Rows from block 4, named by matrix and row number. Each number is 128 + 24 x the weight over its row's rms, rounded and kept within 0 to 255. All counts start at 0. After the name is the row's rms in percent of the matrix's.
# fc2: shared expert down (model.blocks.4.mlp.shared.fc2.weight, 192x48), inputs 0-47
fc2.56 084 [116 151 118 147 127 115 156 107 133 116 153 144 133 142 156 122 135 157 116 136 139 157 101 109 115 189 129 129 151 129 121 112  47  95 131  92 127 128 132 120 133 186 127 119 118  86 128 154]
fc2.57 102 [ 95 114 119 112 131 119 123 100 175 135  87 135 150 115 155 160 126 169 127 148  92  88 151 124 114 145 141 135 165 112 122  97 148 142 116  86 152  86 116  99 161 118 143 125  96 123  92 143]
fc2.58 127 [139 118 126 142 135 117 103 137  98 117 160 170 123 102 128 133 119  92 156 156 136 116 125 173 140 111 122 134 117 125 138 167 114 148 132  31 144 105 153 114 120 145 141 103 161 141 150 133]
fc2.59 097 [141 139 140 135 106 136 166 126 140 146 107 157 112 158  86 136 131 159 134 131 121  82 101 152 146 105 125 150 124 144 167 107 132 107 167 182  95 162 164 130 112 145 143 172 117 154 110 143]
fc2.60 113 [163 132 156 132  88 144  99 144  92 139  91 155 140 125 100 120 168 125 125 131  96 183 144 105 117 140 114 128 114 135 128 187 104 152 123 115 129 164 146 162 123 122 167 158 149 126 113 148]
fc2.61 095 [117 142 165 154 195 128 131 121 148 144 123 110 128 126 101 119 172 121 113 102 125 118  71 142 132 123  67 121 142 142 154 165 141  81 157 140 157 129 106 126 147 133 141 123 124 136 100 142]
fc2.62 088 [117 114  96  88 105 111 149  99 158 144 148 109  97 129  60 136 116 143 131  97 133 117 117 141 161 116 130 110 170 139 148 146 135 146 154 138 118  83 157  86 143 139 129 114  87 150 141 142]
fc2.63 105 [115 135 116 125 143 131 136 141 114 133 132 139 133  77 133 142 128 104 145 167 116 135 115 105 125 131 168 102 167 151  97  69 124 110 164 146 169 119 160  92 117 117 129  70 115 153 163 126]
fc2.64 103 [145 182 156 133  84 156 165 139  86 163 135 136 125  80 111 132 177  90 134 118 113 126 103 167 129 111 114 108 124 126 115 149 113 146 132 114 136 134 101 172 153 102 143 136 144 131 110 118]
fc2.65 097 [144 143 115 123 107 135 111 110 116 151  84 132 128 143  68 138 109 132 133 104 123 154 105 130 139 134 185 143 136 106 122 172 201 113 147 111 146 142 124  92 125 103 112 118 149  96 130 149]
fc2.66 106 [118  98 165 146 106 156 103 109 156 151 124 133 149 172  88 164 141 127 145  92 132 110 136 146  92 159 120 105 120 141 158 137 136 150 126 107 167  87  90 152 147 117 117 115 122 103 119  83]
fc2.67 117 [129 112 131 125 173 139 102 136  87 159 128 106 123 174  86 124 126 134 108 118 146 135 146 134 139 117 190 126 118 117 112 158 130 120 159  52 144 136 128 117 155 105 138 154 158 146 134 145]
fc2.68 092 [156 149 125 111 144 145 161 128 134 154 167 128 130  91 100 129 141 115 167 118  99 157 167 103 103 181  75  90 122 132 120 146 102 111 122 132 160 157 147 125 114 109 157 102 118 132 109 146]
fc2.69 077 [124  97 125 125  80 120 112 138 118 136  82 138 131 124 108 146 113 183 123 128 122 137 137 121 119  93 140 114 172 128 118 117  72 201 115 144 108 119 148 127 140 144 120 132 128 177 143 106]
fc2.70 120 [124 148  95 100 138 110 105 136 119 135 115 103 133 116 107 113 120 149 118  83 144 110 156 151 173 134 139 143 133 102  86  74 112 152  88  90 120 126 174 172 125 156 103 132 123 108 111 142]
fc2.71 160 [ 98 108 115 114 127  84 172  91 128 108 127 100 111 117 120 120 114 137 124 131 122 101 188 152 126 161 114 113 132 105 102 199 142 148 129 144 132 102 114 111 119 144  89 107  91 110 128 131]
fc2.72 096 [136  97 133 102 143 119 129 127  95 121 155  96 137 154 144 108 133 170 116 135 140 158 141 193 120 136 140 130 118 115 115 144 116  41 143 169  85 135 112 108 123 136 140 121 126 150 136 122]
fc2.73 101 [131 133  88 126 200 123 107 107 107 136  95 109 110 122 122 163  88 175 127 133 137 137 171 142 151 123 151 147  79 144 125 160 120 136 120 121 129 134  94  87 111 109 114 126  98 140 123 116]
fc2.74 100 [158 142 133 131 173 140 109 177 152 114 141 186 116 120 126  77 129 112 125 115 140 142 125 129 114 136 112 150  77 144 119 176 130 142 122 128  77 155 109 168 110 105 132 147 110 133 132 107]
fc2.75 091 [126 107 124  84 117 146 179 123 137 147 159 106 143 130 168 147 139 121 129 123 138 136 140 162 156 159 146 106 151  82 101  87 141  93 102 124  92 121 147 102 129  85 144 131 144 112 164 112]
fc2.76 117 [129 133 171 153  92 118  80 126  83 134 130 121 170 139 170 141 175  91 150 127 137 144 139 151 138 139 136 127 131 116 113  82 102 124 117 108  89 107 141 144 170 124 126 143 128  97 154 154]
fc2.77 104 [147 115 149 164 157 134 137 134 119 137 118 156 152 139 127 154  98 125 178 130 134 163  97 147 123 148 107 142 135 132 104  62 116 104 105 163 130 111 125 120  91 137 132 108 105  91 185 126]
fc2.78 108 [128 109 154 135 123 141 169  98 162  97 134 113 142 125 106 128 162 105 104 117 110 112 116 146 124 153 128  84 136 123 161 110  80 155 122 104 102 158 154 182 162 153 135 153 147 113 136  92]
fc2.79 095 [151 136 110 122  97 127 102 118 128 136  76 112 121 110 138 121 141 147 138 116 122  97  55  71 116 141 148 133 141 135 130 191 132 182 150 118 141 138 136 151 122 158 118 145 129 132 148 132]
fc2.80 119 [159 120 101 102 147 165 115 152 145 109  94 126 104 109 138 113  86 126 127 146  97 158 125 130 187 136 154 149 150 134 160 133 141 135 141 148 136 176 160  98 102 114 168 151 129 162 136 116]
fc2.81 113 [156 151 110 105 113 159 130 134 136 129  91 118 150 155 126 147 132 122 148 105 135 147 162 122 102 134 136 169  99 200 129 131 141 163  90 131 122 151 177 144 140 129 177 140 100 132 127 151]
fc2.82 105 [167 116 117 117  54 124 123 125 170 127 131 156 102 146 139 101 116 114  93 160 142 151 140 171 114 135 167 137  99 131 139 124 134 119  96 106 152 144 118 117 111 118 120 173 174 123 112 125]
fc2.83 082 [134 131 115 123 140 147 121 118 164 121 121 190 131 135 134 134 105  89 127 166 127 141 103 106 127 130  83 128 107 133  82 110 108 118 119 115 172 116 119 144 116 215 127 127 146 108 136 134]
fc2.84 092 [134 145 118 107 129 127  82 126 109  97 170  93 127  85 160  99 109  66 129 137 145 134 117 114 104 132  97 148 131 140 155 155 119 172 121 174 141 146 130 119 109 116 112 149 138 132 172 136]
fc2.85 129 [125 117 136 126  95 134 181 100  92 151 110 185 144 122 150 130 124 159 121 162 131 124 140 111 112 127 135 113 111 125 113 142 132  93 158 170  91 167 124 156 134 114 140 150 169 151  98  97]
fc2.86 095 [118 126 126 161 119 142 108 106 119 177 114 178 123 118 122 159 153 167 122  72 155 130 123 147 125 146 121 108 141 126 156 155 158  81 158 132  83 134 108 124 141 108  96 109 112 162 138 115]
fc2.87 103 [144 101 146 156 150 139 107 150 148 134 109 144 121 111 154 117 149 110 153 123 120 115  87 140  91 146 120 133  95 128 150 118 143 151 109  47 152 154 115 138 135 114 113 143 166 152 113 183]
fc2.88 094 [101  96 116 124 149 111 113 122 117  89  98 147  89  76  91  83 102 140 118 179 106 132 133 100 134 128 114 111 134 140 126 161 133 129 147 125 150 112 166 142  88 121 131 143 124 173 149 150]
fc2.89 095 [109 101 159 128 146 114 104 136 166 160 154 131 148 115 132 126 198 114 156 120 120 136  89 149 127 138 161 116  94 114 156 130 134 130 105  76 124 143  96 163 160 126 139 109 107 154 131 151]
fc2.90 096 [139 112 140 166  89 159 131 169  89 137  96 163 135 148 188 138 125 138 117 113 157 138 137 115 139 120 124 142 152 146  86 139 148 144  77  86 122 138 123 128 114 110 138 144 175 147 116 127]
fc2.91 089 [137 174 123  98 104 107 102 130 160 117 130 115 129 151 126 140 106 117 130  93 143 127 131 113 112 142  93 119 162 161 131 104 110 175 137 165  91 117  94 138 140  62 137 129 135 171 154 131]
fc2.92 098 [133 149 128 126 145 136  65 114 129 145 109 110 132 144 137 118 111 139 135 113 111 140 218 163 144 109 156 140 143 136 139 131 147  78 114  98 119 141 118 132 146 140 137  72 103 135 118 137]
fc2.93 086 [121 130 107 109  87 131 118 147 169 117 126 120 115 143  95 141 122 137 103 140 116 125 132 133 104 131 155 157 114 138 119 159 202  85  98 104 134 133 125 172 141 114 142 191 112 138 102 130]
fc2.94 117 [ 89 122 111  92 112  98 139 147 113 101 102 161  97  98 115 115 108 123 133 129 114  99 105 144 131 147 142 110  99  97 113 133 138 166 147  84 127 106 122 190 117 101 106 116  80 120 125 101]
fc2.95 102 [122  93 139 130 155 105  89 117  81 135 125 104 129 157 109 130 113 108 146 143 145 103 151 117 155 116 180  95 127 105 131 144  90 123 126  97 127 114 160 144 110 141 115 127 140 182 145  71]
fc2.96 094 [123 118 134 123 131 117 132 164 115 127 122  94 148 155 147 123 118 112 134 143 140 130 108 160 140 169 145 142 110 130 104 121  59 146 124 184 160 106 122 106 121  62 122 153 136 173 142 119]
fc2.97 080 [127 117 123 152 188 147 150 115 140 135 135 186 123 136 145 152 135 117 136 113 129 149  68  83 119 139 127 112 103 123 156 111 187 104 137  92 158 145 119 120 136 141 124 126 120 159  98 137]
fc2.98 098 [121 154 139 137 142 124 190 121 119 135 142  97 147 107 116 131 158  86 135 104 131 130 131 193 140 148 156 128 124 138 131 148  53 131 139 133 109 116 116 105 164 140 113 107 137 101 116  97]
fc2.99 088 [111 110 147 126 161 103  89 140 156 124 127 121 142 127 132 100 119 144 129  63 149  91 154 145 126 154 197 121 119 125 107 148 120  96 138 118 121 113  97 132 138 171 126 111 125  91 142  91]
fc2.100 118 [149  95 130 113  95 122 149  98 129 177 151 152 142 125 166 124  85 104 139 102 117 102 145 124 121 152 163 128  83 101 159  82 110 157 123 138 134 147 117 136  79 130 143 112 146 118 107 152]
fc2.101 099 [131  95 115 119  99 123 125 150 112 129 152 107 132 144 134 133 116  96 140 112 126 111  97 133 129 202 149 125 129 103 126 158 138 148 127 188  64 147 134 102 120  79 112 135 134 160 134 121]
fc2.102 121 [119 102 131 144 132  91 192 128 126  93 142 107 119 117 176 111  94 133 141  93 118 162  84 125 110 136 112 131 119 111  98 126 105 163 160 167  98 141 111 130 108 132 112 131  92 143 100 135]
fc2.103 071 [154  87 121 141 101 148 189 137 110 131 101 135 121 116 155 141 115 155 142 126 113 163  74 182 124  68 135 118 155 106 129 106 134 131 134 127 114 147 145  91 130 100 137 120 146 146 112 132]
fc2.104 107 [137 100 137 114 174 146 143 119 125 102 130 120 139 175 160 153  87 130 155  81 146  98  56 126 148 134 154 118 106  97 129  99 134 122 117 109 143 155 125 137 103 161 117 139 118 137 149 142]
fc2.105 101 [117 108 107 104 151 108 110 101 126 110 173  87 144 141 120 134 120 127 118 149 113 155  92 131 142 131  75 103 158 126 107 138 174 132 118 111 140  74 134  64 122 124  96 118 141 132 121 105]
fc2.106 111 [117 139 112 111 147 127 118 130 138 116 111  87 123  99  50  78 120 129 116  86 115 127 154 143 117 139 126 125 147 118 118 191 125 133 145 108 115 121 102  85 121 117 116 117  80 149 111 129]
fc2.107 092 [148 163 134 137 136 159 134 140 133 119 170 134  98 143 146 159 136 130 126 138 102 149 150 170  98 131  50 127 102 136 125 117  89 141 116 134  86 101 118 113 170 102  94 134 148 119 131 111]
fc2.108 096 [120 150 112 128 160 121 112 156 100 102 156  98  98 147 148 143 110 127 113 173 123 110  87  97 124 114 179 108  92 122 122 178 150 116 115 120 161 104 136  76 120 125 136 135 155 118 105 115]
fc2.109 097 [103 145 146 132 120 101 132 125  79 120 119  99 121 122 150 146 143 125 118 104 110 131 148 118 148 135 112 152 155  64 123  64  99 143 115 133 108 135 114 114 127 131  90 101 134 110 100 190]
fc2.110 093 [109 115 104 169 186 140 163 140 131 114 158 143  95 126 100 119 118 162 116 126 105 133 144 130 144 107 142 137 108 106 115 104 128  96 132 118 146 120 166 139 136 113 118 125 104 154 115  45]
fc2.111 105 [137 102 135 110  65 126 155 124  90 137 157 123 111 119 135 134 163 170 120 100 125 167 147 117 119 123 103 110 144 105 133 161 137 128 131 118 139 159 111 148 158 131 142 119 142 129 108 209]
fc2.112 108 [160 109 132 119 131 168 138 155 186 147  97 151 124 111 150 127 146 150 128 141 135 130 137 106 117  89 114 130 122 148 127  66 144 105 127 192 162 118 150 138 128 135 154 115 166 136 148 104]
fc2.113 091 [129  80 124 116 173 137 135 127 124  81 173  94 104 130 133 119  99  74 124 170 119 133 146 111 152 158 107 117 131 100 146 158 122 143 164 119 155 128  97 106 123 120 104 106  90 124 140 120]
fc2.114 105 [126 105 129 123 137 164  97 123 141 155 141 124 120 122 123 142 146 111 132 114 124 131 117 110 124  83 165 124 114 105 146 179  85 154 117  88 108 132 123 125 137 218 140 141 135 150 104 155]
fc2.115 094 [106 128 143  92 139 131  93 126 136  91 109 118 131 176 134 117  64 126 113 145  84 113 118 111 125  98 105  83 163 127 153 104 141 120 119 163 159 134 166 120 111 145 142 115 102 132 161 132]
fc2.116 122 [128 112 125 125 160 125 142 133 129 130 120 122 136 126 143 121 122 124 116  98 133 124 124 115 117 197 119 130 121 129 113 131 208  24 134 124 118 136 117 134 131 145 154 132 132 138 126 106]
fc2.117 081 [138 123 123  79 111 196  88 130 137  89 182 136 120 151 145 135 121 142 116  90 114 148 146 162 144 120 128 129 128 154 141 145 148 147  97  91 156 128  88 126 106 138 132 125 129 131 115  89]
fc2.118 099 [143 113 128 118 135 148 132 150 104 132 154 170 122 154  94 136 104 124 118 137 148 110 179 123 133  86  74  82 132 146  93 164 153 134 143 132 114 127 112  92 118 139 142  91 178 134 109 118]
fc2.119 101 [143  99 153 146 115 112 194 145 144 164  83 111 167 112 122 122 111  93 120  69 131  95 105 143 172 147 144 134 144 110 128 110 124 140 157 108 118 127 138 145 103 134 131 125 142 124  94 146]
fc2.120 136 [140 146 172 161 110 131 130 128 144 163 118 109 172 177 126 159 170 151 149 122 167 107  83 128 148 117 111 105 124 147 106 129 115 117 137 132 123 112 134 155 191 126 132 117 125  92 144 147]
fc2.121 078 [129 158 126 118  79 130 141 134 119 132 154 108 144 130 131 123 134  71 125 162 134 124 150  56 123  80 134 141 135 122 109 163 112 150  98 139 152 103 121  98 139 169 109 113 112 162 121 112]