From a checkpoint of a small image flow-matching model.
Training: soap at rate 0.0036, 12500 steps, batches of 128.
Data: trained on aerial photos of the United States (SatlasPretrain), 50862 training examples, 31.5 epochs.
Rows from block 9, named by matrix and row number. Each number is 500 + 25 x the weight over its row's rms, rounded and kept within 0 to 999. All counts start at 0. Numbers have three digits each. After the name is the row's rms in percent of the matrix's.
# ada: adaLN modulation (shift, scale and gate of each sublayer stacked) (model.blocks.9.ada.weight, 1152x192), inputs 0-95
ada.541 060:484529469535497529506483506535501509484506512471522460515489478452515503500512505453483504503475482452490515473505486495486465498497532509519499525493490493540474496531519468476482492491502483517521528436498485522533475500520422487508485500512503507512531497516493509483446482482537480501
ada.542 044:474468504512523502441483502470506486502492529509471473492523480519446517510491520535469499469466487483527522494495503511553518540547480486479518470490486489502472486479490515526466532530534505488552497472517487457435527480464489540466530509516499557511478499511513511507512514535500518512
ada.543 073:482474503517538484521487467477473495500468477493473453481486490516477500471515535479511495462515468483530522507491461531523525481513532482492511532505491471502475467482490542480499478531513446528510534467460500468507482509470484484515480502452536526490498499509506514448485467509502495495
ada.544 072:489484506470482505481483487484503509490537474518539470488488452510532502511490519506499505519472511521495485471535546471524516540498518512455532505517498515515518481473485510451475488485493476496477556511436466483479498503533444489478473510471517493518483559457502491467511474503561526520
ada.545 052:448500513475502505486486470498508463522482493494513476512495477496489496522461483475522512491487529549470498518485552486550537537504480500506512505525496481518499483505452521516497523466501507517474509502507528483505475521532509460494514474487499494528436478470528475451505500489451454499
ada.546 054:456506483517531498525463447488507455513485520488493541510513519521481528503483498501529507500486481546539530463480522484470479488522474474513494486489458466540507531513494504504512474529501499518473526487462503508514440460526488502545471505507495527511491475470527530509469487508475531514
ada.547 041:520480495485537487495497553487543498498519455475529498458462490487513539472514455469507515500513482546505506494490454491500501478508511479483494477535514493478512513499545453501481516484472515507501483504462488501522530512564500502519518482504459492490506502527525517510554541475464473469
ada.548 074:502477479518519508490523515499551499538487554553464470489508511497491509470528511467506539511493508512467477503552481497473479484524487495498505498515537519462477479549563515465495488471498485505499500534477535496513500543501487508527531466466493480512509501563469507513501543483486500527
ada.549 055:494472490494454541515543514499482474514512477482509505495520501521477518556495490519476468477505499519531467514502533479506506496553567545511504505499540507533506509513506489508524493538486510492496453481518488525453491483544494497512516493505490512480511433490540496536526523491555487482
ada.550 039:488501485510527509528477462510482527481514522491523497469504499529509468476491509534493439513487513539545506547487513511505497516512466510538498490517510480484518515512475503497520509519490492470492483424512471456514475522477546474532518510507487473512538526520490548507484507488479479523
ada.551 072:480541509491496528498521514458492497466482477524492445529455494507522463512551538488491473506473505515507522516495492483491524517513504501531503533454465513525530522509482523525498501487544512540525549500475509515495504547523516502509490520487482522514453481513509488484483470511515522451
ada.552 064:474471564503528498499532543505521512460509523465466500528535556473474531493485473504492496504494494507492496531489457489462526475507536479524484502494502471469534482504579514484502515507467501494512458526527528540473484465560499485450511481495479467535523524461523496492530503493498500536
ada.553 038:501470462505513498477461470467499471537545502462513503510516479480481486529510521544486466481511510445500516514481540485518517495453507506506552489501504504508468505463445472488505539496566496500524500495511528496472505474490489449494527521516491513471538480541470487491496511501476549486
ada.554 041:480487473522486480515470449539448492466507462508485470476519496559503514527485523501522516427482510502529483490506478473477527482493504512536459504480480477487508489511515487538541538456522491493506518535489490470460518496461495532505528491479501466517470508533494464486530542496511523508
ada.555 065:443530527459520447519535545455476489494521477518457515458527502494469506482520515443506515493492513508480498523530501499495479476452494527541515480547513530538519501514509468496495507465531560553514497515503493497500524485486523528530510501482534516526504497501471493532502527480488525474
ada.556 067:457503551472494520484535505472546551546447546502505476487513514526532505512528519528471503456507481504547514525481456475506503514504533478487488510519482460538455539508498512477498479540477496461467540483517486535500525496510505474542549499523496533458528513489488479483471502507506487509
ada.557 055:489500528541527513456497495514491503521510470512492480469514518535486536478443506465514516519483492519479456490505513544542522549468491504505513490498492500522483509490513508480496552484504494545489524515514460521481496501493549485504492478481511505501519517522520534498458463507500512473
ada.558 047:516472479506460531544479507478484515483469427512495488491496512517498504494542520491476524519518465447476483490499535490493537481513521529486514473480499516500509465494514484540494501498507525510527518525485489449496568491537494457501520515482477499494489483469446483503504534491467477496
ada.559 073:490526485476535475446538496473521498525537452509511565500529508494483518504495508498478486534521483548493506494512525526481483505537480527462506484506503513492492460481530492508443466458484495528510490457444477483471490515519489546527523536496488482534473509512520482476508488484452479529
ada.560 035:473471497522539490508528512524535459509503506500522509498482543536479451532522534454524548525476521499506523504507505495508499493512488486454531468511511496516481478485518486462461516492505519481493451531513472510532487494492488517518523527517500501510538499477507503528483474488488523500
ada.561 054:484489499501478514480502497468492489481503485501509466496528559531527477486542492517520509447526535490492471522457491507484509494490502518497528520521493508464545567515529567494486460489506491497501492566527475521506535520479531508516560484491500511544469533536506471506460508493499522502
ada.562 068:497460526497533523468471537503498489496477506482454517498526512520548549521528473480498474503518526517492511503481494514483511520529500532496495523535478501457476472501482533479510502503488486503498472496488536542510494488487573473528510485470465467540493540546510497514514546472503492548
ada.563 071:476462503483538487501512505510516472472509453466491508476502514514479491486517531504467501466519536484517542534528495489430465480444463504516494485475479478532526462506522521555523533513504493512525522496472532524547506507495552522517506492494471488495489514529524524492517535466523498522
ada.564 053:505551483503498494500477459488483504536500519473530541500526482515491443480516475519504518431513497549516469538551540525536482454455512517494521488491520526555508493497533504508503463511498498522495553509493513510521537493556531504518491513520510509504467524503522503530485506516456530508
ada.565 083:563473500530487530469475476531470508468469539481534515470519520502494517518528542498456447502514491492470476527543470478502451530506527484503498524488500495526509508535513550514504509456504472525476507513465496516510474509485515544498466494533464521477509485525560518486495542503460509481
ada.566 044:521505522496461532507478541537462510498471527520527524531515511509476426507513488499511535552543489494487506483491512517491472506519495504519476512489479475519503524485498498515521523496516513492437449544518503507499501482505476475467516511498469475505524492473506539500491468486485468514
ada.567 058:492512508460513484461480550476508515532525513494529482530506515533482490485505469468538539522507493491485493529553480547499522519480549504469504513518468493535483486517477503549494465488476485444460482550511532559512511485508540518472475521486510503506560463499510538512491480513495500492
ada.568 065:488514481474489499530506451497507480474504495557490524462517527506516537513496482485485481540527504526458514506505480546475526506508470534484463469457513484458491496505507528502469488487574523488541523535499506476548526456492470491478503517427451504514493521499491515505521460506484490514
ada.569 069:499513502504499451492481526564440491478521472521508523531521498517515504513503492520508475494505533535500488484496500507491469447533522512479557464479517495479491512542515522477497500518486468521508520500500554526529519453517539494477504485525475469508519515511523492522502484479479472519
ada.570 047:483462515475495537520493489463464531573525460476490486468489512497493510492441487493501509501532514516495505456510487499466478486528526510490520503477490507476515476490501491518481488515494487473520510509526545512493529479502526520538472500455530477480523517541489527455539528553524513506
ada.571 050:529503524497526489500470501543499500531507512474467516515480489523471509469455499488481478504530517485491517504482501482492514504489498432478537494479490491520473558502468482508509499538470515484466513468474519491556497517534525509498424487542517483491527538513522550477530435509503475490
ada.572 058:514469465528545523479458518525493491514513457494506520453494455458490489478510492531528528521515502519519529495476557496462555524471471501523480540500503464527496488487520438475497516500491533511486511538490496536478539498497497496510559525486547467496527490503476504512526509514568473509
ada.573 068:491480486487470523511509417484488508462534500496464511466499501514536462522501490448507490531537508490482515522498498487516482530488530455520522510473485485466519489493483525506508488474483549511521533513529548474473508519488477470503510515493498477494503468530504496484470476506470533520
ada.574 042:477511501499473480507463510500499520497485477462488467531477477500524525510510554486546483506527508528491475500525492528516488490523485504502527500472470505503491458508520449499449526491503510494526488471483532501517490518509492501480509495470523473523531501510526498540466484503529499487
ada.575 056:485535493444520505468529495527515475474468502486492470532520498495496478463490550487513518503487512493499513436491527492510530494448499489500498514484497498499508483471561480504477529460450519436502496492475530519540490466539499498520469546485497490500478506508525528492565536491499457501
ada.576 105:496480494524476545476477466521519478511541504482517507495439466491466508469525531501521499513490453484530548468511548528487489498535459502451520501486489479523506513514504442518463482507527471491514577491498470520502482502533505452482515540503478453472530485490502486511495469491528499479
ada.577 098:521541513479514505495500490540480499531488479500466494492534512523504491450499494530485501497564529536485527479480505446447508529473509508493484494507481502479482461496489528523536489548478526527514512478496506509516519482555491474467481491456503461491547509499488497497502533464484490484
ada.578 101:461461451524551522484491503518514503476525460508461494485468517505510434471491498481488480506502504487506498492497515541497510543515471496489478495501557506502455481457533487509503494493493528486511449468456554507482471499475501472518498492499463452450477479504519520523489490479498496528
ada.579 098:423500520478512548489502481463501527499511483534467554528476474479507541516545442463500554525485501488498456469458520507485533485489495498525508515487526500492521510506444455503480512508528541499474514509493499529530508518485487536480512535505521514512520484497515509494501502516451473495
ada.580 100:502488528512497465483499525502513517529493504508495478512535470491484511521505481506529561488477490491475499463514500503498513505458471524478528493489445538496503446518499469517513496525555468461538520514545474514529497514526517511502537517502473499470517510497514533506523476508485467452
ada.581 106:497533515509558532533535495470519534507508463508497521519519524464486500467519527485570490490456491520493470532506520512473526460551559515492537482505517496535505506527523537501502492504474501491536446500515514487469501509490535532522499483437501510485497493496552487521508465529516508506
ada.582 110:470509484508507523532491484454503472525497509495459512512494548544491494508501495528508520471490520555447496491516484507529472555544460516502492522525488495509495529467490478498507508493480482497510468497480508500505505487484517502520531527511517517490494481525468521546494475467461453475
ada.583 105:481530467501500461508520491473526482535505469487505466508513534506528496475568539504532483520506527493489524465511447549529485479577503502492531487503542504490524499474525510532505487475538557467472481502452514482527519474493491500470508516525463488530453512518511493493503473523496553511
ada.584 103:536505599486516497519494510497516520479473470550498485516481494497500463486487519466543492491496497492500522461497474488478491481483444478517489465485494505452493487506552517475499519494459533524503515460490537506469511493495514504519516504484467529461502532510538487516492504524502445481
ada.585 104:485498493477504526460488483491507517484534529547468492517518511496508516492502507471471545539472480526503511481517549540534516479552544525479521534476549502493530476492555517567482493482500459445528527529477508501501479538536468484488507460465511480493481552457478482508512463552458531521
ada.586 112:453516516518512501503509498477484527490503487504536502514516486494513520490494484519535525516528515508524507489518507491448490492509542508470463463473538543479568529515556536539533499499524517487510513496496505538460450506461502502480495452520496464505461517480465503465447539460456515490
ada.587 108:511517497522474481497540537463483495501515529489516479491532551457503525531466506497463514527480486515487531474527524533525508429530486505537498536471513501524492523518502481525527500481497549543502510488470463509513509493441469512500505473458517511472471517488486431526513475505509513524
ada.588 094:474499508498527506455496467474469496498495447472526509494477450497507471509501490521568498491502479494522500495513509520510523489501564520487530487502495529504483472502542480479502511454488470455513525529525521452522531507545496506548439503487518500484530519506515521549445517475541505503
ada.589 109:553482529488478517531485500484517489447516478506478510492489476494535477537518522522492512502490531497470512497500526523460487489532435506535474488464501478485528478497497488535466515515484499472489498509457527499459541502551487510465495571477528513507564514484507535497520484494492497447
ada.590 107:493473495479512527532511473489506481497515540471537486479483514504542575488494489530505515480523499506500519522495478459544470513511456495488496490532476433511497523502518505530527487502514540518571531502509512532502501509459425505493503480495570511525490461480480509501550476469544477522
ada.591 112:505518463493529493478504481481460573504517484504529478524517495500496456497515534504527462488507482501477489488472446516519488505453488512483488514474492526498489436508492533499511477472513500507513536473523527501515500505496550517511463465495528485516483446517495480481474489465473442492
ada.592 106:535534489477519530452476487526517506466481520511498488482478484519502480462473524521529474460541515519511498467503452507471500495507511529505464528478442529468498486461526498498484478511536445521549471476511532490521528476503467476523468569520407450480508502527509500514478506506518533484
ada.593 106:501490485459505480495509455445503469540497502521485512513503496489491507505519512488462514489480514502427528496511493521494504498496505493507513521532495521489486539483477508496502531506508481515509513519467476481485507485528473487487472527492465499499510508470488494514474484528463461546
ada.594 101:492561487554447514493523496496488505504473502511504478516528500534495476526545498532489516511495526471469507515516457498499499465518532514504504544480480500449440518483506500524471551503530474507464473526470525513494532517480515527468488477507500511469487500487478461494467497488491490516
ada.595 097:528546500505527513463511461513492524534499493506495487497521471501502501500485505462525501508528510507494488487515448497456494537475484489485518439496457464487494499484530504465524533522487465499537484505469497522502433487469539516449513468490469434533475481500445475478536519514500484491
ada.596 098:485493464495458475521513503525473481507512511507529483505485515488456498530524455554494501476493470503472509485492445555469509493527525492485513540500526536502521526498543515497517509504489520469499522517521506503520480421474536513502535549484508494468437483480501483503525429503465476496
ada.597 110:506556502523497498470500447499488516507515483488485490529495519508504476505540521506552491493488544508500528501444457518445515460480472476496512488496502518477520486496500489516530464438506495457473501504496520513516499456531497531494475497496511504503543538501443522476507460487468481481
ada.598 119:525505477519499500527506461507509537528511486531475464488490511455574542541457494504514498511512520525468449504500491529479512494510524467508498551538552524556519507525489498522468459517512491497506475502546472497489485464520463491506512504536471501485493511526534487466487449531540512539
ada.599 099:504537466489487435472528485481495531499476481475470532487518495460490455493537490520485512497496520493546483572507507532517492556465472477494495485444519526564470495489509529511508441517489443509536472501497497531469489499470478485461488491462502471543490496504492464523553477505493476546
ada.600 113:461523513466478544520461518518508513549453491469523469546487464522498490470530525547540514491463530473530483502492511517501487508500465533495473594542532493473495515494501439504460462471489515509519513503498498519493504460477527476490518507528482502518499482491445497497471507487460527516
ada.601 101:549545563511490539489517478493495463529467503474526512509483503466516550493442485502523495452508527485500501492493469489513504473514470496492555527460484490461482493528496465508517503533487494540511520518463542514543542562461478487528486501480481477457493520558540501476472499552534478546
ada.602 118:531461485516479464507461502507475507506483439534523480523494498456457456473464489519435467472536523521466466504506512520433520501459497488486490488495524492516478468504548510539508443522495509492503461498480519485485492483515547489505466508522461449537488491482498459509495515463427500498
ada.603 110:494502555511531491467542553497511517483486491503538499461527473495453467499500447457559514523514516509479477481506485492532507473524516537493494495519468542488469455501489483488512493519567487532502501506511530524486526513468458532521537547557459493513486517485481491446507507507553518448
ada.604 101:479515515502471516510539514513496540530518501480519495455497487501522504566519480527522528507516485525561464512501516465517477560456527479488496483463443497494499526536482495524465467525455468531540497532502512498478447522484503470483513521540519500501489510465506527445473490506519490522
ada.605 098:542503489466494511500514513478511474463554501470510501481487476496523557497482479555475544482487507524499494506471487462507519507448523518482497491482520484510494529498462503484503500516492477475485531480508496453479503469532482544504532538517515551484504507518456457482492486514477522477